Rows from block 4, named by matrix and row number. Rows with one number belong to one attention dimension. Each number is 128 + 24 x the weight over its row's rms, rounded and kept within 0 to 255. All counts start at 0. Numbers have three digits each. After the name is the row's rms in percent of the matrix's.
# v: attention value (model.blocks.4.attn.v.weight, 512x512), inputs 156-207
# proj: attention output (model.blocks.4.attn.proj.weight, 512x512, transposed), outputs 156-207
v.50 113:106127154136138146134102115121156064096151187144126087137125147118166077094126150148118112088124123114151111101139144096162138153127113098125114124087129088
proj.50 114:090134126114117122143156117141166153080119147085120180114114146133113089145127124104169140117096149137159126115113091159160116143126105135151114155135164121
v.51 098:139108134137146080177125145105144134192126149117130097105104152115083134142156132158115116176095121125147142154120120136154166106145121122133130106156086101
proj.51 109:141123175121167191103122111146155147123133132168059176149126161115123134088131100132122099135116138135108075142151137155175118085142128136164128163133155107
v.52 108:143097097166131116142146123150156145156075150097142139112130132161132146126139127137080134144139112105108108151126138114151140122078118155124147111146148142
proj.52 117:167143145123127103113104103066145140114134123144093164120102132114096115102115145153112095097118128149118094100113106094123082149163136148141149177137145146
v.53 141:095140103147140131143123070142145074155146150167124069141103114090130128168144129153118133125103119144115134108156143114115158136145182106172129106148122081
proj.53 141:154110102136061122126144097090195117134162166101123108133122143171130096110157094137117137118109128092109147111116142138148151125130131130126099146155140126
v.54 129:112134183084131150122108180115063226139129081111157159141143162133073132142117127081150133108174132114132140154146119171133096114142098151105140116157085127
proj.54 140:133161147120141193112122160155106090144117106138098118156152113097170166143109114104181109130122143163143124143145124127126171104111160097139111128093100128
v.55 093:069099112119115118154146123119146115124146132131154095149132146147132129147088118105132124132103118153095120123119108106101094162131160112125107186098144119
proj.55 090:133123133120084114156120111103138118149115113132169150149144126127174094158165125160170140115155125133133114116141134163100100109117140150157075113116086086
v.56 101:112136164099152147136150077118141085154146193156129092137142128124128085164142134111136136136122109122144157130173119117119164117118115126178124094095110120
proj.56 095:088139101121135163131117154151106164063127126141120155124122130115176154101131098111141138104132160110152103175154137114104143116139136151114129138126136123
v.57 088:114154135088160137139097171128118141157130111140141114128097150174147136195107106118150121087156123152106121094149125138113138139126150145151131159170073123
proj.57 089:115127104135112146106126138143101119136143137099151085137139118103125128160127130148128135174131117146120157161099126138087142117134152103093093139148098163
v.58 111:108089163120138126147126104113166103137145152112145113148155133101134096136089187116136109126116122147116133104113142113155151105139101121137099137093185116
proj.58 110:135121131120151150128101116144153109107131111151129157138097155141130136110167116100115118092140144099161117103148102157138110121099120143196140125130125119
v.59 094:114126107158077114133153148128114121141111124105123133130163144104135109116094119142126127120124147143138128183173141128161118150134118164095146136080140162
proj.59 096:126145190145136114111132116134069130095125109157099141144112123106113097115134132095178115121124120172126090117142147123138103125145126112122158107120087095
v.60 110:108137130140131133096123116168112131088144131146120093137107083148137179111111111113120132088111115151110172071088088127092102130153144099116108177098115162
proj.60 121:169079114137083106139127122112159123150141121108166105106134129138118088168179157157138155134167131138101117142129144157104091174090107184122131089149092118
v.61 105:150143078148126115109152107122128120120114098154113108064102117124138144150128141131111142144124127111134132074100147125108142110121097139131133118160184150
proj.61 104:154097127128135123121114097111150109147136153110141128104152124149088133086138124124065084101109120105116147090131136105109134131130121143125143132122141140
v.62 104:150127117139128129107111128146154163113157141094141100097141080153137152128112114125143149113130126156134140116135144163092061145134130139121138135127088173
proj.62 106:145115131094104114132144129135118109152113101144184110164132102142141098175135125139135144127149103157112146170118090121071163136115139133126084167138111107
v.63 113:103088135148135105103151109120168100073135138116131069105107101118138140131127116069118161072095125127112105125140112120137130125109131103118122124091165095
proj.63 123:143111113120100130151127104124149108133130163137145119126149120142140084122176149154089121094120144097146152090123108129111079158133102149101130133164147138
v.64 090:129110133138155082123141119076114099166136097131094095135136119110126096091170169115128069145167101163125166160124141156112122116156099123117150125131150136
proj.64 088:144121136111139159148150132151132128095152158165138164121120103109105121159136087164124082065082128081170118136175122142103139142141119155136127130125055108
v.65 083:118136125137106075114080092120116132107092110131124117154093082075121146108139135119174098108127148118114087148140122130128160173096172152158105127169169141
proj.65 079:125108135133124162128143122111160099159153145106137151108164113141115093128100145146126158144144136164138117121124127124138109126091081114153113124121108113
v.66 110:135136134130151098156147117175095130088092112125173118100171097115110125165121155138120112130118100152143153111118146096111114178100121173069138139115134108
proj.66 117:102119127148118116180123156098118110079127103153107179129122091172112136139119086152159104106121078126130147101136163110126119117120114114140118135154139144
v.67 106:154117136130153140128167141102182083086171120157144088152137147117150095117112121121092098152137104122175143165150119117097140095142114116079164105077120117
proj.67 101:121145133154123143123138132161086149100100119132100155145148115107128139124170092142127099123101133098124110091144135150118153134160134170154119123137137136
v.68 093:119117153083135126146139127101114144107151123122147130120082143083104098131154110116138112181113114118117123113137104133077144119163124070134144109117113123
proj.68 097:128146109159132126125149108092083125173154147077132122145138125112144096089169087159114131141153153164161143114115152131172124135128155131129105150105162133
v.69 092:125118105139135156140118139107151097145163116096135090124148132106110067136106152092105117097133085129097171137122122141095153104197139138137129119111129123
proj.69 097:135132162121098161131138139138134068102133146143113144160153126107136136136174088153147092127118101109146108121164161123149137134132113153124145161155072118
v.70 108:141155165133145092105114077128075103138168107084133128128097106070101121083120136123137132163114122141117101139120131136093126138169107109146104130141108147
proj.70 116:088121135123129144120118135107114158172160133115137144117132139130085108124143113160131112161178113166140128149071152148154131137074095152151135133105136125
v.71 091:160112125140144097143132096106137102134174157124168091134131139132147094094119163119143114162149105141114135130087133152124144147088094090082134118097120158
proj.71 089:112185120102140078111156104126101201126139121141114121048091138119122154185131114147075132093139121091166139099137099114140113107135130117158119155136142107
v.72 095:122154113123168123121163117151115130157137120125111117119139158115139149135090096159148102112100105115145132117134180157154118144105128118131160138130087143
proj.72 096:115122164129081167106133149104120176088140155164138114103111129128152094103154137105097140155149167111111178129109113125103085100127120124116132104139106118
v.73 127:129098137122143121166163124069114120108141119141133164133124170128128117139156118123127131168153151118168123139138114093114141081130116112137140094117122137
proj.73 126:088146117121131112116122138143112158141110098120176112112129089119101113095144117122155130150144147164162171126097118125143153127140112088086126125047144141
v.74 088:136102109138125132109167156101145121107151106177148089126127169167101125155168103123095099086129116103183116122125121133084147119130152137161137095119108087
proj.74 088:115109139133155115165148131138122118143106152075105146139132132099152166146131138101149158140098113109113117115151116128134151147140149129098153131108116134
v.75 094:140119177117127078177146125155138120114141140122188163125099125121081106126124159127138086151151140141123117116152168117141110163131138123123156140133155120
proj.75 097:092141092180133135151123142098111117120103096107131130104134084160114108131080114163146105118134078161139117097086124104127103128090111119151099164151138139
v.76 105:144081138103153124121078134105108116147127141106166143144060129115119120140129148136175124142169143085158086148140105142119134158117144180151102141136182096
proj.76 107:124145085168144117168146116171139098167152091129116172095153093142095153104081154101133164112073111174127110101094167089125155137153074117144128142152124124
v.77 103:136110104146133135163156131101155136103109146155168155121151096168106115127158113108124117133170111112135109139120157110129146165108128106110132125125125125
proj.77 102:115112106132164116147140106166143162123086114146105116111127082161090145125104165152146182109134142149183157140119092077118141117104113099145126132115164144
v.78 092:150084136113138130135123106112134090191180125120141143210109141076124112086124171162121114120145110122115136113155157155089145109110145155151134124156160153
proj.78 107:124131139135129140118183129151113102116142124131126145110138106152089131157117106149134073145137099099118089165128114125138146134146116163115140174129088086
v.79 095:134107156158110160154115144160150092142130135114141143119156189156103107161140143097132126128181128161163156135094149123121128131112119164113097147134164091
proj.79 093:123160100171162086150115131165101123118108094154101129124121093161150176127078139141130127103076150095080075127104126147115121108137131101185129160159133118
v.80 080:087125145131163141199138149099076107107131143131172147096122133124107148175133147155120115111140102182149097123086172113172123139116098106100154145089088122
proj.80 081:159114125103113079111103148149119142083110114129126125147103162140139117101086136076119161097116135152167132105106123153131080090143112120130140129157134131
v.81 086:152110144129120142129125138105131108131103189120182129161098098177106197115110139115147105120149140079119125129090137129117097170132139158155103132134132121
proj.81 087:101131122165128126147154149124174101161123118131112125129130129127146107128102177125127178135177120126102097137129116105140132125107138125180097152141167121
v.82 099:117159113120124122102113136176121136085127121111107124130137126109139140150112109135152160113087074144092122103177115136137149114131137135134109141093124134
proj.82 094:135114180116091160157134140111140089102102159119125115152153165131159106129139086102127090113169134103115120142156117154160115124153163177117133146175107120
v.83 079:165109098121089141127087142151135122094112150157135115136161091142139139138105152119120138063160119097160123135162102115125128109109135191128101156142149111
proj.83 080:087083129109112173165147151161161092120056095129142136126141078125147120139117128150127103147107138119084126143118126090111155143144166106144146141155155160
v.84 090:124114156094128100151096129109101142070152156136129154147163099171099128098162146150111177138134127083130153141119102127121152127127121119118119108124136155
proj.84 090:156156117118109153126190101113161122086129111144118121114134165087159113154115120133125122093167149130123212147136120111146085127082146074102120125101136141
v.85 079:110103095107107128125136129140130139100116076163094138108151171138139126148135078162120106135138126154119125147114133125136137144125132088098167175139107148
proj.85 075:175130177141104073121116151120103151114135127095111116140139156168135105136142115119117100170116126150125118110142112131116111101194154154099108082137116136
v.86 100:161109130096086131140102142122205134157111177110168149136080119138118110107124115073114135153158149082108091126141096131084136116147162124147081146111141105
proj.86 105:094155120150116149120173120127123106179152123122131089129144125144147128116119148146117117143115116105132087119116119115159135142108150138163132152165141159
v.87 113:114115141147172137119103142132104097112105101149075124123147144129167145097131081173087135146137141176127125149120155147120091081156099130099145154147100142
proj.87 120:168150134126127114109081093112099162143164135126114106130104152127110135128141110106121133146073170117138100134126111167114125149145108126123123078127084118
v.88 099:131149119116100159155181123145159166072093149138173174091141159129127132172097155135128121112157139111131185115087119082111143161099148143134132113105133104
proj.88 102:125146103120142099140102145151124126112110102148094140134125112140167114133111108107117148119135136090112157104122120109140147117138166095125099144114179150
v.89 106:103161091116123116163157135111118111104142199110169156094098123106102102173123134127130094158100093119122098101158084130106128115172141126130136115125100129
proj.89 103:112097139133113120130156160104130144140124118097128136163124138129157101097138091122127149121192122140128117094104144124166132134126114127131123146133155122
v.90 087:146150140147115108136123119103099123122093134124180192107110135138110141150112113114145164111101115157126092106058119111174088120113104115119135120105140096
proj.90 082:088131155124154155102089117163132174136134076136087141106113147137135148066106155108115136132142130118154133120117155133099130183113134134171135107113155125
v.91 108:142089080143122147104104151120126147115121139118144117135099169151151142146149132133180104115148143086159126116115144119103167136144165165161142115129158096
proj.91 102:125104144145107136174122173134145078172103101103148168144150075096168129135094109092142157118109138129109088134155098096126131111147115129132106140159148138
v.92 111:090157100151159117112125120143103140115160152135084094105144142153160159160123155151144145147091120170116126109131137142145158140143145115123151113122092120
proj.92 121:164108151103103130156131118089126099088135155148127135152112161084169107141161079087124096070118127096131123126172126159108112094175151174090136137147092112
v.93 094:122133130154115103144131074144166134094075148136131142145183091160122148130132139127102131109143122120132156153127123082148113196108108105095116153126107173
proj.93 093:116131112135158114166152172150164131117102115133120134090105099148074126145093137137139135128147090108101171173142112122121138108109139088132129124110170125
v.94 103:153137051109093097088120140097141137165138157102159131126071109128137109135112152102152091157133146103136114091135024141046197142119177110149103094130135102
proj.94 102:118081153119136148171176134094150101128130115111134144135136131124145156142147097152127133128137109135105117112157161108177095146142149185120141156147152150
v.95 087:107124124117100110097117132113156153157103155143136154119101120131145153159181111118138127107143086109072098080168117128123137129154145120159128118111105135
proj.95 084:120106120112136150150150167083120110117112126070153135143166091119150088135141158146136107148171113146160100182122120133183153147107127112067132156151132127
v.96 097:116141148124158096122145104171052151115083108114082142092127145118129129081112117144148149105113128145126128121169135159164087134136122102121135157134086118
proj.96 097:147132138160145156107068116109077160086143134137140124125095143125095127150117118135129110165091158171128109135080133138138157137105094090140108124100111109
v.97 091:112100110153151134120157137117147142113126100132154117143132140119121099134117100131152109128162114127187162144131134121160135111131139151096132121111134104
proj.97 090:127116136146117143153121130151106140095103134130111188105150066131108122119167122156149129146114129157173131123138126098140127158151110117107133125105132163
v.98 091:129103147109126107115078142104068137140130120075171129176053067107095127115115145098166120138139188136111087115093066118114151135133139145162123136158177102
proj.98 097:130113125139150143121124102141161094185148151114129116107159165152128123101089142105131157134146096119099119145106163130119148097102095163155118107131139143
v.99 094:146101110111103151122143106124132197149120153101180156120113137124083118155127124171148121144110151111123153123130119152099090149137149078136143161133107185
proj.99 102:104135133189106096114148165103136141154145109106103141148133119144151108120140116118106139172162106134091077108091129108165112146114119139117117121152164103
v.100 090:100122125108146130086145111140076139079144088096081155097133113095098093114146140116173132149115124136137119118142120115111138098127099152136130157089137121
proj.100 089:112133143137129134153087146101097126149112119096190162147108140147097159118098116113145121124142098154159162126102166127148140118141120115100122127110141101
v.101 091:131157117125154138136170113141124165113090137133147126128156147118148116165134158128139127050112132110162137090093118112132145170098146157105139093060135076
proj.101 087:137111113141106157163090166125154153084091121146128147145123114148162139141098117110116157104149125088109158123159128103120158132121161103114108110127166137
v.102 107:099131147107134108133067109140100142142149132054126155159098145107156122122097155096194183109118114136115128121114138112126145106107135178156077129140158103
proj.102 105:143153148146093146117113110137128091112125084127146115105139109101160138116092134118114098114139132104101102139136123141122122133084123159152108141180161130
v.103 102:112137167114106119092128129085078134166124129120105142150103090077142112086136120119139137160125155120144087113108116111128110113125130112140095157169157143
proj.103 106:107123115138123141118110105120138135163170102082177096098131127149071130121121149165138142153149115185133137154113147111128142153088104120145139128096163143
v.104 100:120115140111156111132137114111133122094133110116146113132139065099130138161083162118126081066149078125162118132150110106131150093110121156123127150120132102
proj.104 101:105086135166088166156140150146119102122088112125138187119167093139112117148133120142131132153161118136107127110136153100123105137161114114096153118162129135
v.105 107:128096134131111137114113077120154103131095153105161150146165116119124155157112161088145123079134141090099159130109100105124131125122139165108120127106135153
proj.105 106:111146085109118174121134134117171115111088112146133121123104084143136118112138146123124142101123147087107169143188117099118160155116142115115143136162139143
v.106 111:163103147149157088114110144085102079156159112122177150111099167132135140098137145105141128172129126125152138138129136129101142107123128150154095103137167109
proj.106 119:114142117094146138110138116154128152169150089124127164117117136108103146092084138119121121143130137114128117113094151129128125109111089134135136136105134104
v.107 117:107134177153170090139162107099084130116151102158119149118126157085077098097148141137099144161154120189137128107110161102138122163146075089058117115125129146
proj.107 119:130162120143130117117113137133082158105142102119128139083085124134077146132125139152112085118130121148152183157090161144150130125114097071115154140076117110
v.108 108:117131119139132115112188133158130166118142106107125115113158141123182104120134132142118121143090135146139121117117141131132153105152082100088161093118155114
proj.108 109:139115189099100120101102158111088149113141106113139151152107178118125114113149097127102077160141125140116157110128125145129123115169168139106109147082125104
v.109 076:115109096126108155137128088131164134167112113139163159131151136086130111138112161131134141139156131138151135124120090111112147128115196137122107146141125156
proj.109 076:126106109127138163151180149135179104097111124125099116141154087156133101156138119150126045128149142098080084139159149113125104139162146131113153141135128104
v.110 090:151129177144115130176130129119156110155166132108151108134094166128101137097125123134133164168161125119107134152102113122108102144096117107098120136125114163
proj.110 092:103147089149132104093166082133121162104146132133114128100131143138148134130130170129103131092119160100130091112084134124133127144118141106198125120111124122
v.111 097:120080151132149111147130159095107133099131112127122112134154134138102134114152122089147141117129121141143132160149103128114131082125111150123127130103162106
proj.111 098:123133130139151157129083119164133067143087107098153144119133115104148126089092115123150116156115115122131075180119146129138141106142123135146128123162114129
v.112 115:144087098150086153121100126145151125152121144145092142129108129138142160139098119105120135107165139109114139154122110158126115125129168115186127141160146124
proj.112 112:118114139143146130126119128144185085151101130129148101168164124141133120127139129133120131141100150104077067179114107128090106136124128157145107115148115142
v.113 124:126110191159161104141163103139100120124146119119108113121147161135117136123113170115126117123157128168117137130082159118150130149101114125139102126120133137
proj.113 125:130157092090147091122102131153148158113139136168145112099104172130137158131086122114112143094119106104133149098115128137088135104094117124132112127109139116
v.114 090:137093133121149132160169124140160135151132184148145109087145107156120111139120155115106095153123129104107163112134123135161128151087132085117185109110133123
proj.114 086:127124106133145110137171143130122094136125116155165129124106107144126158146121119117131102118122085123134139117126142107113109101142163137118131158130088159
v.115 102:117150101127152099127130112142081090117133166084130131111111135127123131140131177111125153138136095150125115125113125129145100176128165117079097129117122158
proj.115 107:128142137127127138132111112067104142087142141189126162070092109113122114128103152134138129052118124119168175078125144119115149124100068118136137151149122088
v.116 106:117155126133147099107114113140060129148127112088127126102087115103121142131135133128178106117103089173137104117099149136145132157155140151120129150143136116
proj.116 106:145105156164148129153113133121107097110138141163145185088141099138121123125085116108162121134138112138133106161120135114121150113107072127128109117135131101
v.117 068:178078129143167119128122182159122139130134120135131145118129132167119133129145145116121157119151134103134152129114110146153102172102105125118092136108146139
proj.117 064:137170127155115109120092113109123136149129107127096104114097128137130186152134121115121170082085108140083142135149124108101087133147153090120152138168112111
v.118 079:160102158161145138101073132116119159136131133147149170126129118128107109154124079156165126134164169125137068082163138139095156127125134157169105151135093115
proj.118 079:085139123153133119137145129137115092140154101096137105128122104130180152105118167149120134141102128132152095170113128079156117115119135106128134123141168155
v.119 115:128118149111161153134114117131088102129134124099142139145083139086088161124146087121155114129113102138145119130132116163114127039136130145152107139133121109
proj.119 119:099119139182124147118131174135124098162122104097139149123192093098158074108146113134127102166134125162136065166114177125148129151150137142139139143120131106
v.120 126:141138129109120139169153110102163143105156173136180113122125096127122110140122130124126149134146106070141112134146079108099148107151134098102154100095080124
proj.120 129:103122116130106160124170153099115142130089103122114144152144125112149119138179120150102093122138144106143162103140140108173119116125151159147143117111129165
v.121 092:084175145117142103137115161129080129095155096097122103110162164132110140137124156112153132106089112149147139098146136132158103120154083183117146138136162081
proj.121 100:173095125145102112146103126144151072114100135134139144153113116115154123124067104081166119096106120114123093096140122151102147125149151135142085117129112103
v.122 099:141171090094098154101113091175115166141086102138085158135127123144162138133139118141153172059112133096117109109147104140139136094120131133140143121123111141
proj.122 095:128095132152101136150089189109150117085079127092177100186148125132117132129151116097114135161129137124076135165121145104140126160137166134090134111139163111
v.123 091:087156116084125102108140115147093185137094161125106140130111138121150150128130156098143150117117150086122139105073117115143128178110128155102106095098156136
proj.123 094:182144101125107107122142112092173124112153128131150110123127138127160138141098144094107173120130122115100176097161115123108098118102136101145116116154146155
v.124 088:199111135155110160175099153144176105119168146113180145150083130130115099143127097101116127101173140115148144148106102133117136101129133099137112131155163104
proj.124 083:084118136188148100137116132134123099145100112162108128119154099131113155125102152125122126122090144108127073112105180136127122165147115119172148161157165146
v.125 096:130088134166144088128154107104152096158119135141138120079126126118087125114134123107130093149137071137120139148150103162070126168154122117101122141102147109
proj.125 103:126126105136160121150148100117104100110142169135102151104144077145110145148156120172124104093094108125169117118162153109144169130164120145115137139162090139
v.126 154:098166117130120111115096089170085159121093103135123144104141100102103172118128105165152118112109128169108114137105130152146106167114112131092144172159124139
proj.126 159:151125159157136121121073130116139141114125124103105134112122138166120106126115128130130150138148116166117103153105114120131121141118110111155130104169120109
v.127 080:150121132111178098116118128089126113152159130111160123142065145119122133133153145117160148179127117117159121100095142118130157125140125134147091076154135133
proj.127 084:121133116118125125146166124091097145146133096139164141090143143099133138146116155148070070133110138147132160159129155134109119130104127106156176156130151107
v.128 082:117141135144134108157143136149113138111177217120157139111142129137129091178065138141130124125123175160125141137129128156167118132144174155141145078145128137
proj.128 079:114101167149162144128130125106173114120071122162127083124125086084128117100138091151120116092139131083074150161164136126073118082152146169123135144127147148
v.129 109:136122112138127106098094156132096130129133120112110112129082162130122116123156118121116128097123133080123168111092137165114105138128151122118143117178123119
proj.129 105:136162145169140108070172097130156128140110112127114113093158129130102169113158183152116112145105141094114140149137152132164134120141121124140107127147109114
v.130 103:140114140140146067090155146120140107138129146121130163113140097125083157096155126113110110127105096133106123124128101123143127149134105181117095089106175124
proj.130 096:112131106147143134153166100147104157092125150144156147158127099095105089149104105140125072127160105150149097129127131148155135137138171099128132172108136125
v.131 116:103119163161126139154130123115124137135100128160127148091103126095140103122139145139148144126134101129133111059133115134142138149143119093122135157155080131
proj.131 112:090145125162156128095103107100127096127148137101094105117112113159099176133068181125122126107103132135148122143094141108124090153111130138077110194163101074
v.132 103:122123097165159180155077138122128133118103120118126099153142134095113149099139106097161124137156096149142108147114129152125099095125126133138087137091150108
proj.132 092:077143124138119097114154177146119125139155123126096195141105101168156139116152152102124134162127104156191108103110114101163156147097118110151161136124078124
v.133 101:119151158158130149130139111166144131107152136101140170151132090113102140084112134123123139122138155160131109113148116118148142104150095142135120099066160156
proj.133 104:123099135085117115168112152130090117128145106149159124166098128085137078154105097130129116120164121153131102145125148128098163145091136151140146129097125107
v.134 094:130108164115088133148155150135131149141130112139132089057136121136077152124139144145120123131112095097130126103155147092126126093153106148138180094182143126
proj.134 096:133130110134186082118106107084139144119136136154152148170139177156154095111095108141153109108112113110129132137122110134146134104118144098102111122107116132
v.135 105:150132138124091123129141131164127143132157148100161139100122123078118087141120083155144104161126112155131149111113089136152099151163145118148099125146155126
proj.135 100:110109142121177133106158128076168077097121176135138128125156099155144146125109154119097114116114125109099134144149141148089101126104151129117179155136109121
v.136 098:137123152091119152195141117128132128160121112161158142085131095140131138125108118106128128140135120139104102061145091090142143097143114125145136110122129146
proj.136 097:082120108179123105142105091083132165098171145115130132098115173109168095128091109124122106113104109117149112179112121127122100169108157100123144144131138106
v.137 088:140103057136131104125104145097107096100116173093142144109137164160117061144134119153162118121116113137131142138144144136104090120149167097126161145165117126
proj.137 082:110129183135170114104168102134130136116119090159123131117114106137134131102158144135147155115134149080135149171140083133132130088114135190081099136135110128
v.138 086:136135152134166106121125094137137108128148150152184116152121096154145124104109153129154179106114132126078083088173110149140170161132105111166132134086108146
proj.138 088:138163121139094163144130131123080106103166134114082111133122112062110165149072143084114116149143164120150128150131155116084150126098145156141096138121125146
v.139 083:194145116161132106110135107107138113125134135175134137098126076118127090162102111138124154111146097136105171111098123143134135206117128111116124096169086095
proj.139 082:111114128108132100139065166124121118153133117105126095095123161151113138116157149160106155110123134121147128100142165129124081118095134147100119183162151141
v.140 105:116148086154151130087100131163122171099140101131114138130118108118129126143124127121146107106115111141120142142136128145146083127155134174120113142100157140
proj.140 100:167107186136131089131136155111084124143150117119138158174159125095087093117119153166097151122148126134141114128156149099121165100105143107151080099143111109
v.141 093:123125169118126149106129116151133135157155143113156123123158075105126111124074133138126160146103141144162148114160130140122118120133122110153135135115110144
proj.141 099:134106116075097144155122160131119081112127128127137095163123148116196120184136132128137163140140166134111139140114114177109103119101106157121119135117113148
v.142 093:128102189102111134139103126175150141127154090112128168147104065127139137149117141148098144170113130129122130098115118116131141101131144121131120132124180120
proj.142 092:144140112121130139110172120133138065110149165143145121162141148123161116168102115140123113111124154126109139183146127152137111163084125127156146141124104153
v.143 085:143136140142124137132122135150135065164143148181140078138143165182117179139139125145077091121159137130151098133094127134136121090114128123163106087121141085
proj.143 088:120123104069167122163108166112123174160094100144093118118097136148157107131140148158102145138138118100122147102109143139107178121137131133128163169122097156
v.144 109:088107120103095167153121091128119129162154127103120128153112177075134100134136113137137134128130149132139155167137132129105133119131146067134139164127095105
proj.144 095:119131143127138140110129171152134068131096115143109138129122065171157173124151155099129178117093135131136125105113133153128082132116087180123107111133119148
v.145 100:120095065114157129092129155095095122134107116145146123078132139123120083115148118103139112105094098087095129150137147134125131150156100117135146110139169134
proj.145 104:156125147179120077116135122116094143109164115131130183170118148118112124119120147148128148115132143135171094112151109107150126102102131141118090098147100100
v.146 090:130090123106177140150113113114093136138113144139135111137129083134133120083114129141181127133137095110135111099140101138125129137132116144197132140161128126
proj.146 088:121146114182107081107161140109112154070159129118128198117095146093121094147107102105132122139119087119137095134122163092142124138126139128076147112131142107
v.147 088:109108147130133153142133144127142150121107120142089157120146114151103130145105126110142131097095102093159100138146123135153190112121118151122122138101145148
proj.147 088:137116084155114097132109081129118157132117117107158099133152177110136134121129088156138061177144147173069154115102141138139133159105121090113143104122178116
v.148 087:149128130174165138122123183127114158125110097156119092092123103151094136133172109146139127074119113127150109151121127095122121105112112157145143072132152113
proj.148 089:131128142116129094131118128119105110118177107135162117172130156120124107120105130140135104145127107120156158131142151099161155101129144082139113124120130116
v.149 103:143135110150141144110115113135140125152108178155137135132099151114131133155079168120119153103112101143119155114106085154142150211136136122125101177139107135
proj.149 100:119139157132135120141092143148149105120062104126090094105120042135114165150135148142132153132121157140119104113118163120103109091130114146104119171168094106
v.150 098:096137116154132174126126150135125132111121156126142173106103094111127117105145080122177104124127102147135140147117145094153109118122128101122118137133181133
proj.150 087:117117145130131083118146104109110086133171127114140121171146131147138122116088121132120156137139105116134125123155134093137108117095148129152130094110104112
v.151 114:121107140145133122107154140105141114106132139135154110129108162131129098165151109141169132107139118103122118165138118115113075100130133096166144094113160121
proj.151 119:123147155123136110123140136113122109150145106174149148146112116111132109116125189156110146103125116120173153126147137105122148118113151129111148086156101115
v.152 099:110136109122108106126103149127132148134148059116157135170145146130123127173097116158099111096131178132098141101186145147132121114134117134113128078113152155
proj.152 103:182108138099134125136163126111130123147108125141190105166164116111181095123135135147098116150139128134084168169150130143080151081149135130137110115123152164
v.153 103:145145109103158108147120100151105124107085132146110100091152135127136142093158136147119126168101078149135108107128134128117137146117142125135102190113090141
proj.153 106:099154095160099125110116156134154162125146157083113158086116144156110127105110137080128107125128104145175097115093127149183135129155141085103113106132148101
v.154 103:123108100123125162137109119148173134142121157101126166137131148128111091168145105156139157116135129142158113158129124119135168131125128115099124181102179111
proj.154 099:144129147107152115102131155134107123103108131134165152146107107120145100101129137107129147124144116155125112115122140114132138139106138164112130115151117117
v.155 087:099131128162126132094149152138161127087147166137137113134143115124123090151098102118155153136121164121154121130113142138151094111152110123131123131113127155
proj.155 083:127120159104130122114112152099127122133163120127155180155152126063102141087127146153094139096116105136166133144162134095115119108090126172134151103142103107
v.156 112:124140094122105151117109137113136120144126113107147129153130106138136130125157131147124096128121125164119131142182158119111102159126127116111145082109169136
proj.156 108:150107117139136092148171112127116148094154140168158119159153128136148109100118092121140112115138124096114148111152095144103147068177149106149125076104152124
v.157 095:117133153118110148161122093134099108130166112144075081106122165162118173142163134148134103121178108104130095137139103118082171046105138112127140131091119107
proj.157 094:081117113076144121173112149100121184178108131170132125129123171156181112085127114095109129121112141100135147131096155127147138104174089110168143099116144139
v.158 099:130100110115102101128180136121119097103176155088128144126124119138133070125123094124139126149127148115142156161133129140129122139124173124146147107150143131
proj.158 098:123120138107174158126135121129140181101158109157168164148149161114145082102144088129103137098143116134149133143143123111101118101137105153109162097105179118
v.159 095:157127134092100134150148138091158135156107137167149153140100168105093103149108113148153123149145155135100157123148151119137134172114138102112114146155097137
proj.159 094:135122150127120138159128142150142126108113108161106109104132068174203113133143105145102176088120153119093143115121098139103131124179104119095156157146139129
v.160 097:095103118135126141113107086165097100110143122090123155165099151090160099161177112111155107170151108130124183159097124142125087142093105148096114130103152119
proj.160 094:167131138129110108098169140114131124135102110138156190144164087143123122107143150144110157110131136135140090131175130131111125106124135153168131083147141109
v.161 107:138104139157163097098125128101114115122132124099136088126133186118119082165127119138136140092127145098108129142151147143128129106128154107163117081164099137
proj.161 108:141176153127140134115132168136146135153116080161148122134139078098133118123146185149105117115145138117129166109134111112131123106124106168106116121180093140
v.162 103:123044120158150172101167152130067147100101136114112150147162142124136099149147146146152109158107116152170138131103128108160086104162146125109181142132133149
proj.162 096:135150155141172092112117101081160123100176105132120119112128114085105133094061107104137129114151096122133122131153123114090110128129161125143090137119115082
v.163 103:108139108138111122113138143134118140130158098080115114138130127132169121117179118135116087128163143129137153176121164139070135129114098114119130102113119145
proj.163 105:161087115084122130166158124163125129145133112129164143168162150148128143131184120123133125151141108116075132121167096135117112105140118103159129087069181152
v.164 100:125060147121097091140153137133112144132158121088111138156137149103118111142153172127130111156119162123157180130158112129150112107135150099125125123151155128
proj.164 097:089149158146184132092137111111145129100110137167156116121142166101114110090110103103135128110134113114120106144121103131116141115168134149095154139111147120
v.165 104:117153123104079154152133121132172145147145139144120083099117123102144122107131130102146149111141150134119121131139107124130119102112122119152120123130088116
proj.165 107:123085160120114153142086127104133100130102118136130077111136121202185136121121130148139134106085154125125155113162130147082096102146105115157123131135125171
v.166 104:095158123148151165125097106124132118121142095111110126137089148123122139111124123117146152116124158127142135152112122141120114085083087122165118136091137125
proj.166 106:160104146094093111150162162128107070140115136129134149161140117113177133164153154135137150113136159115117127110131151137150138117111103155136123077155095148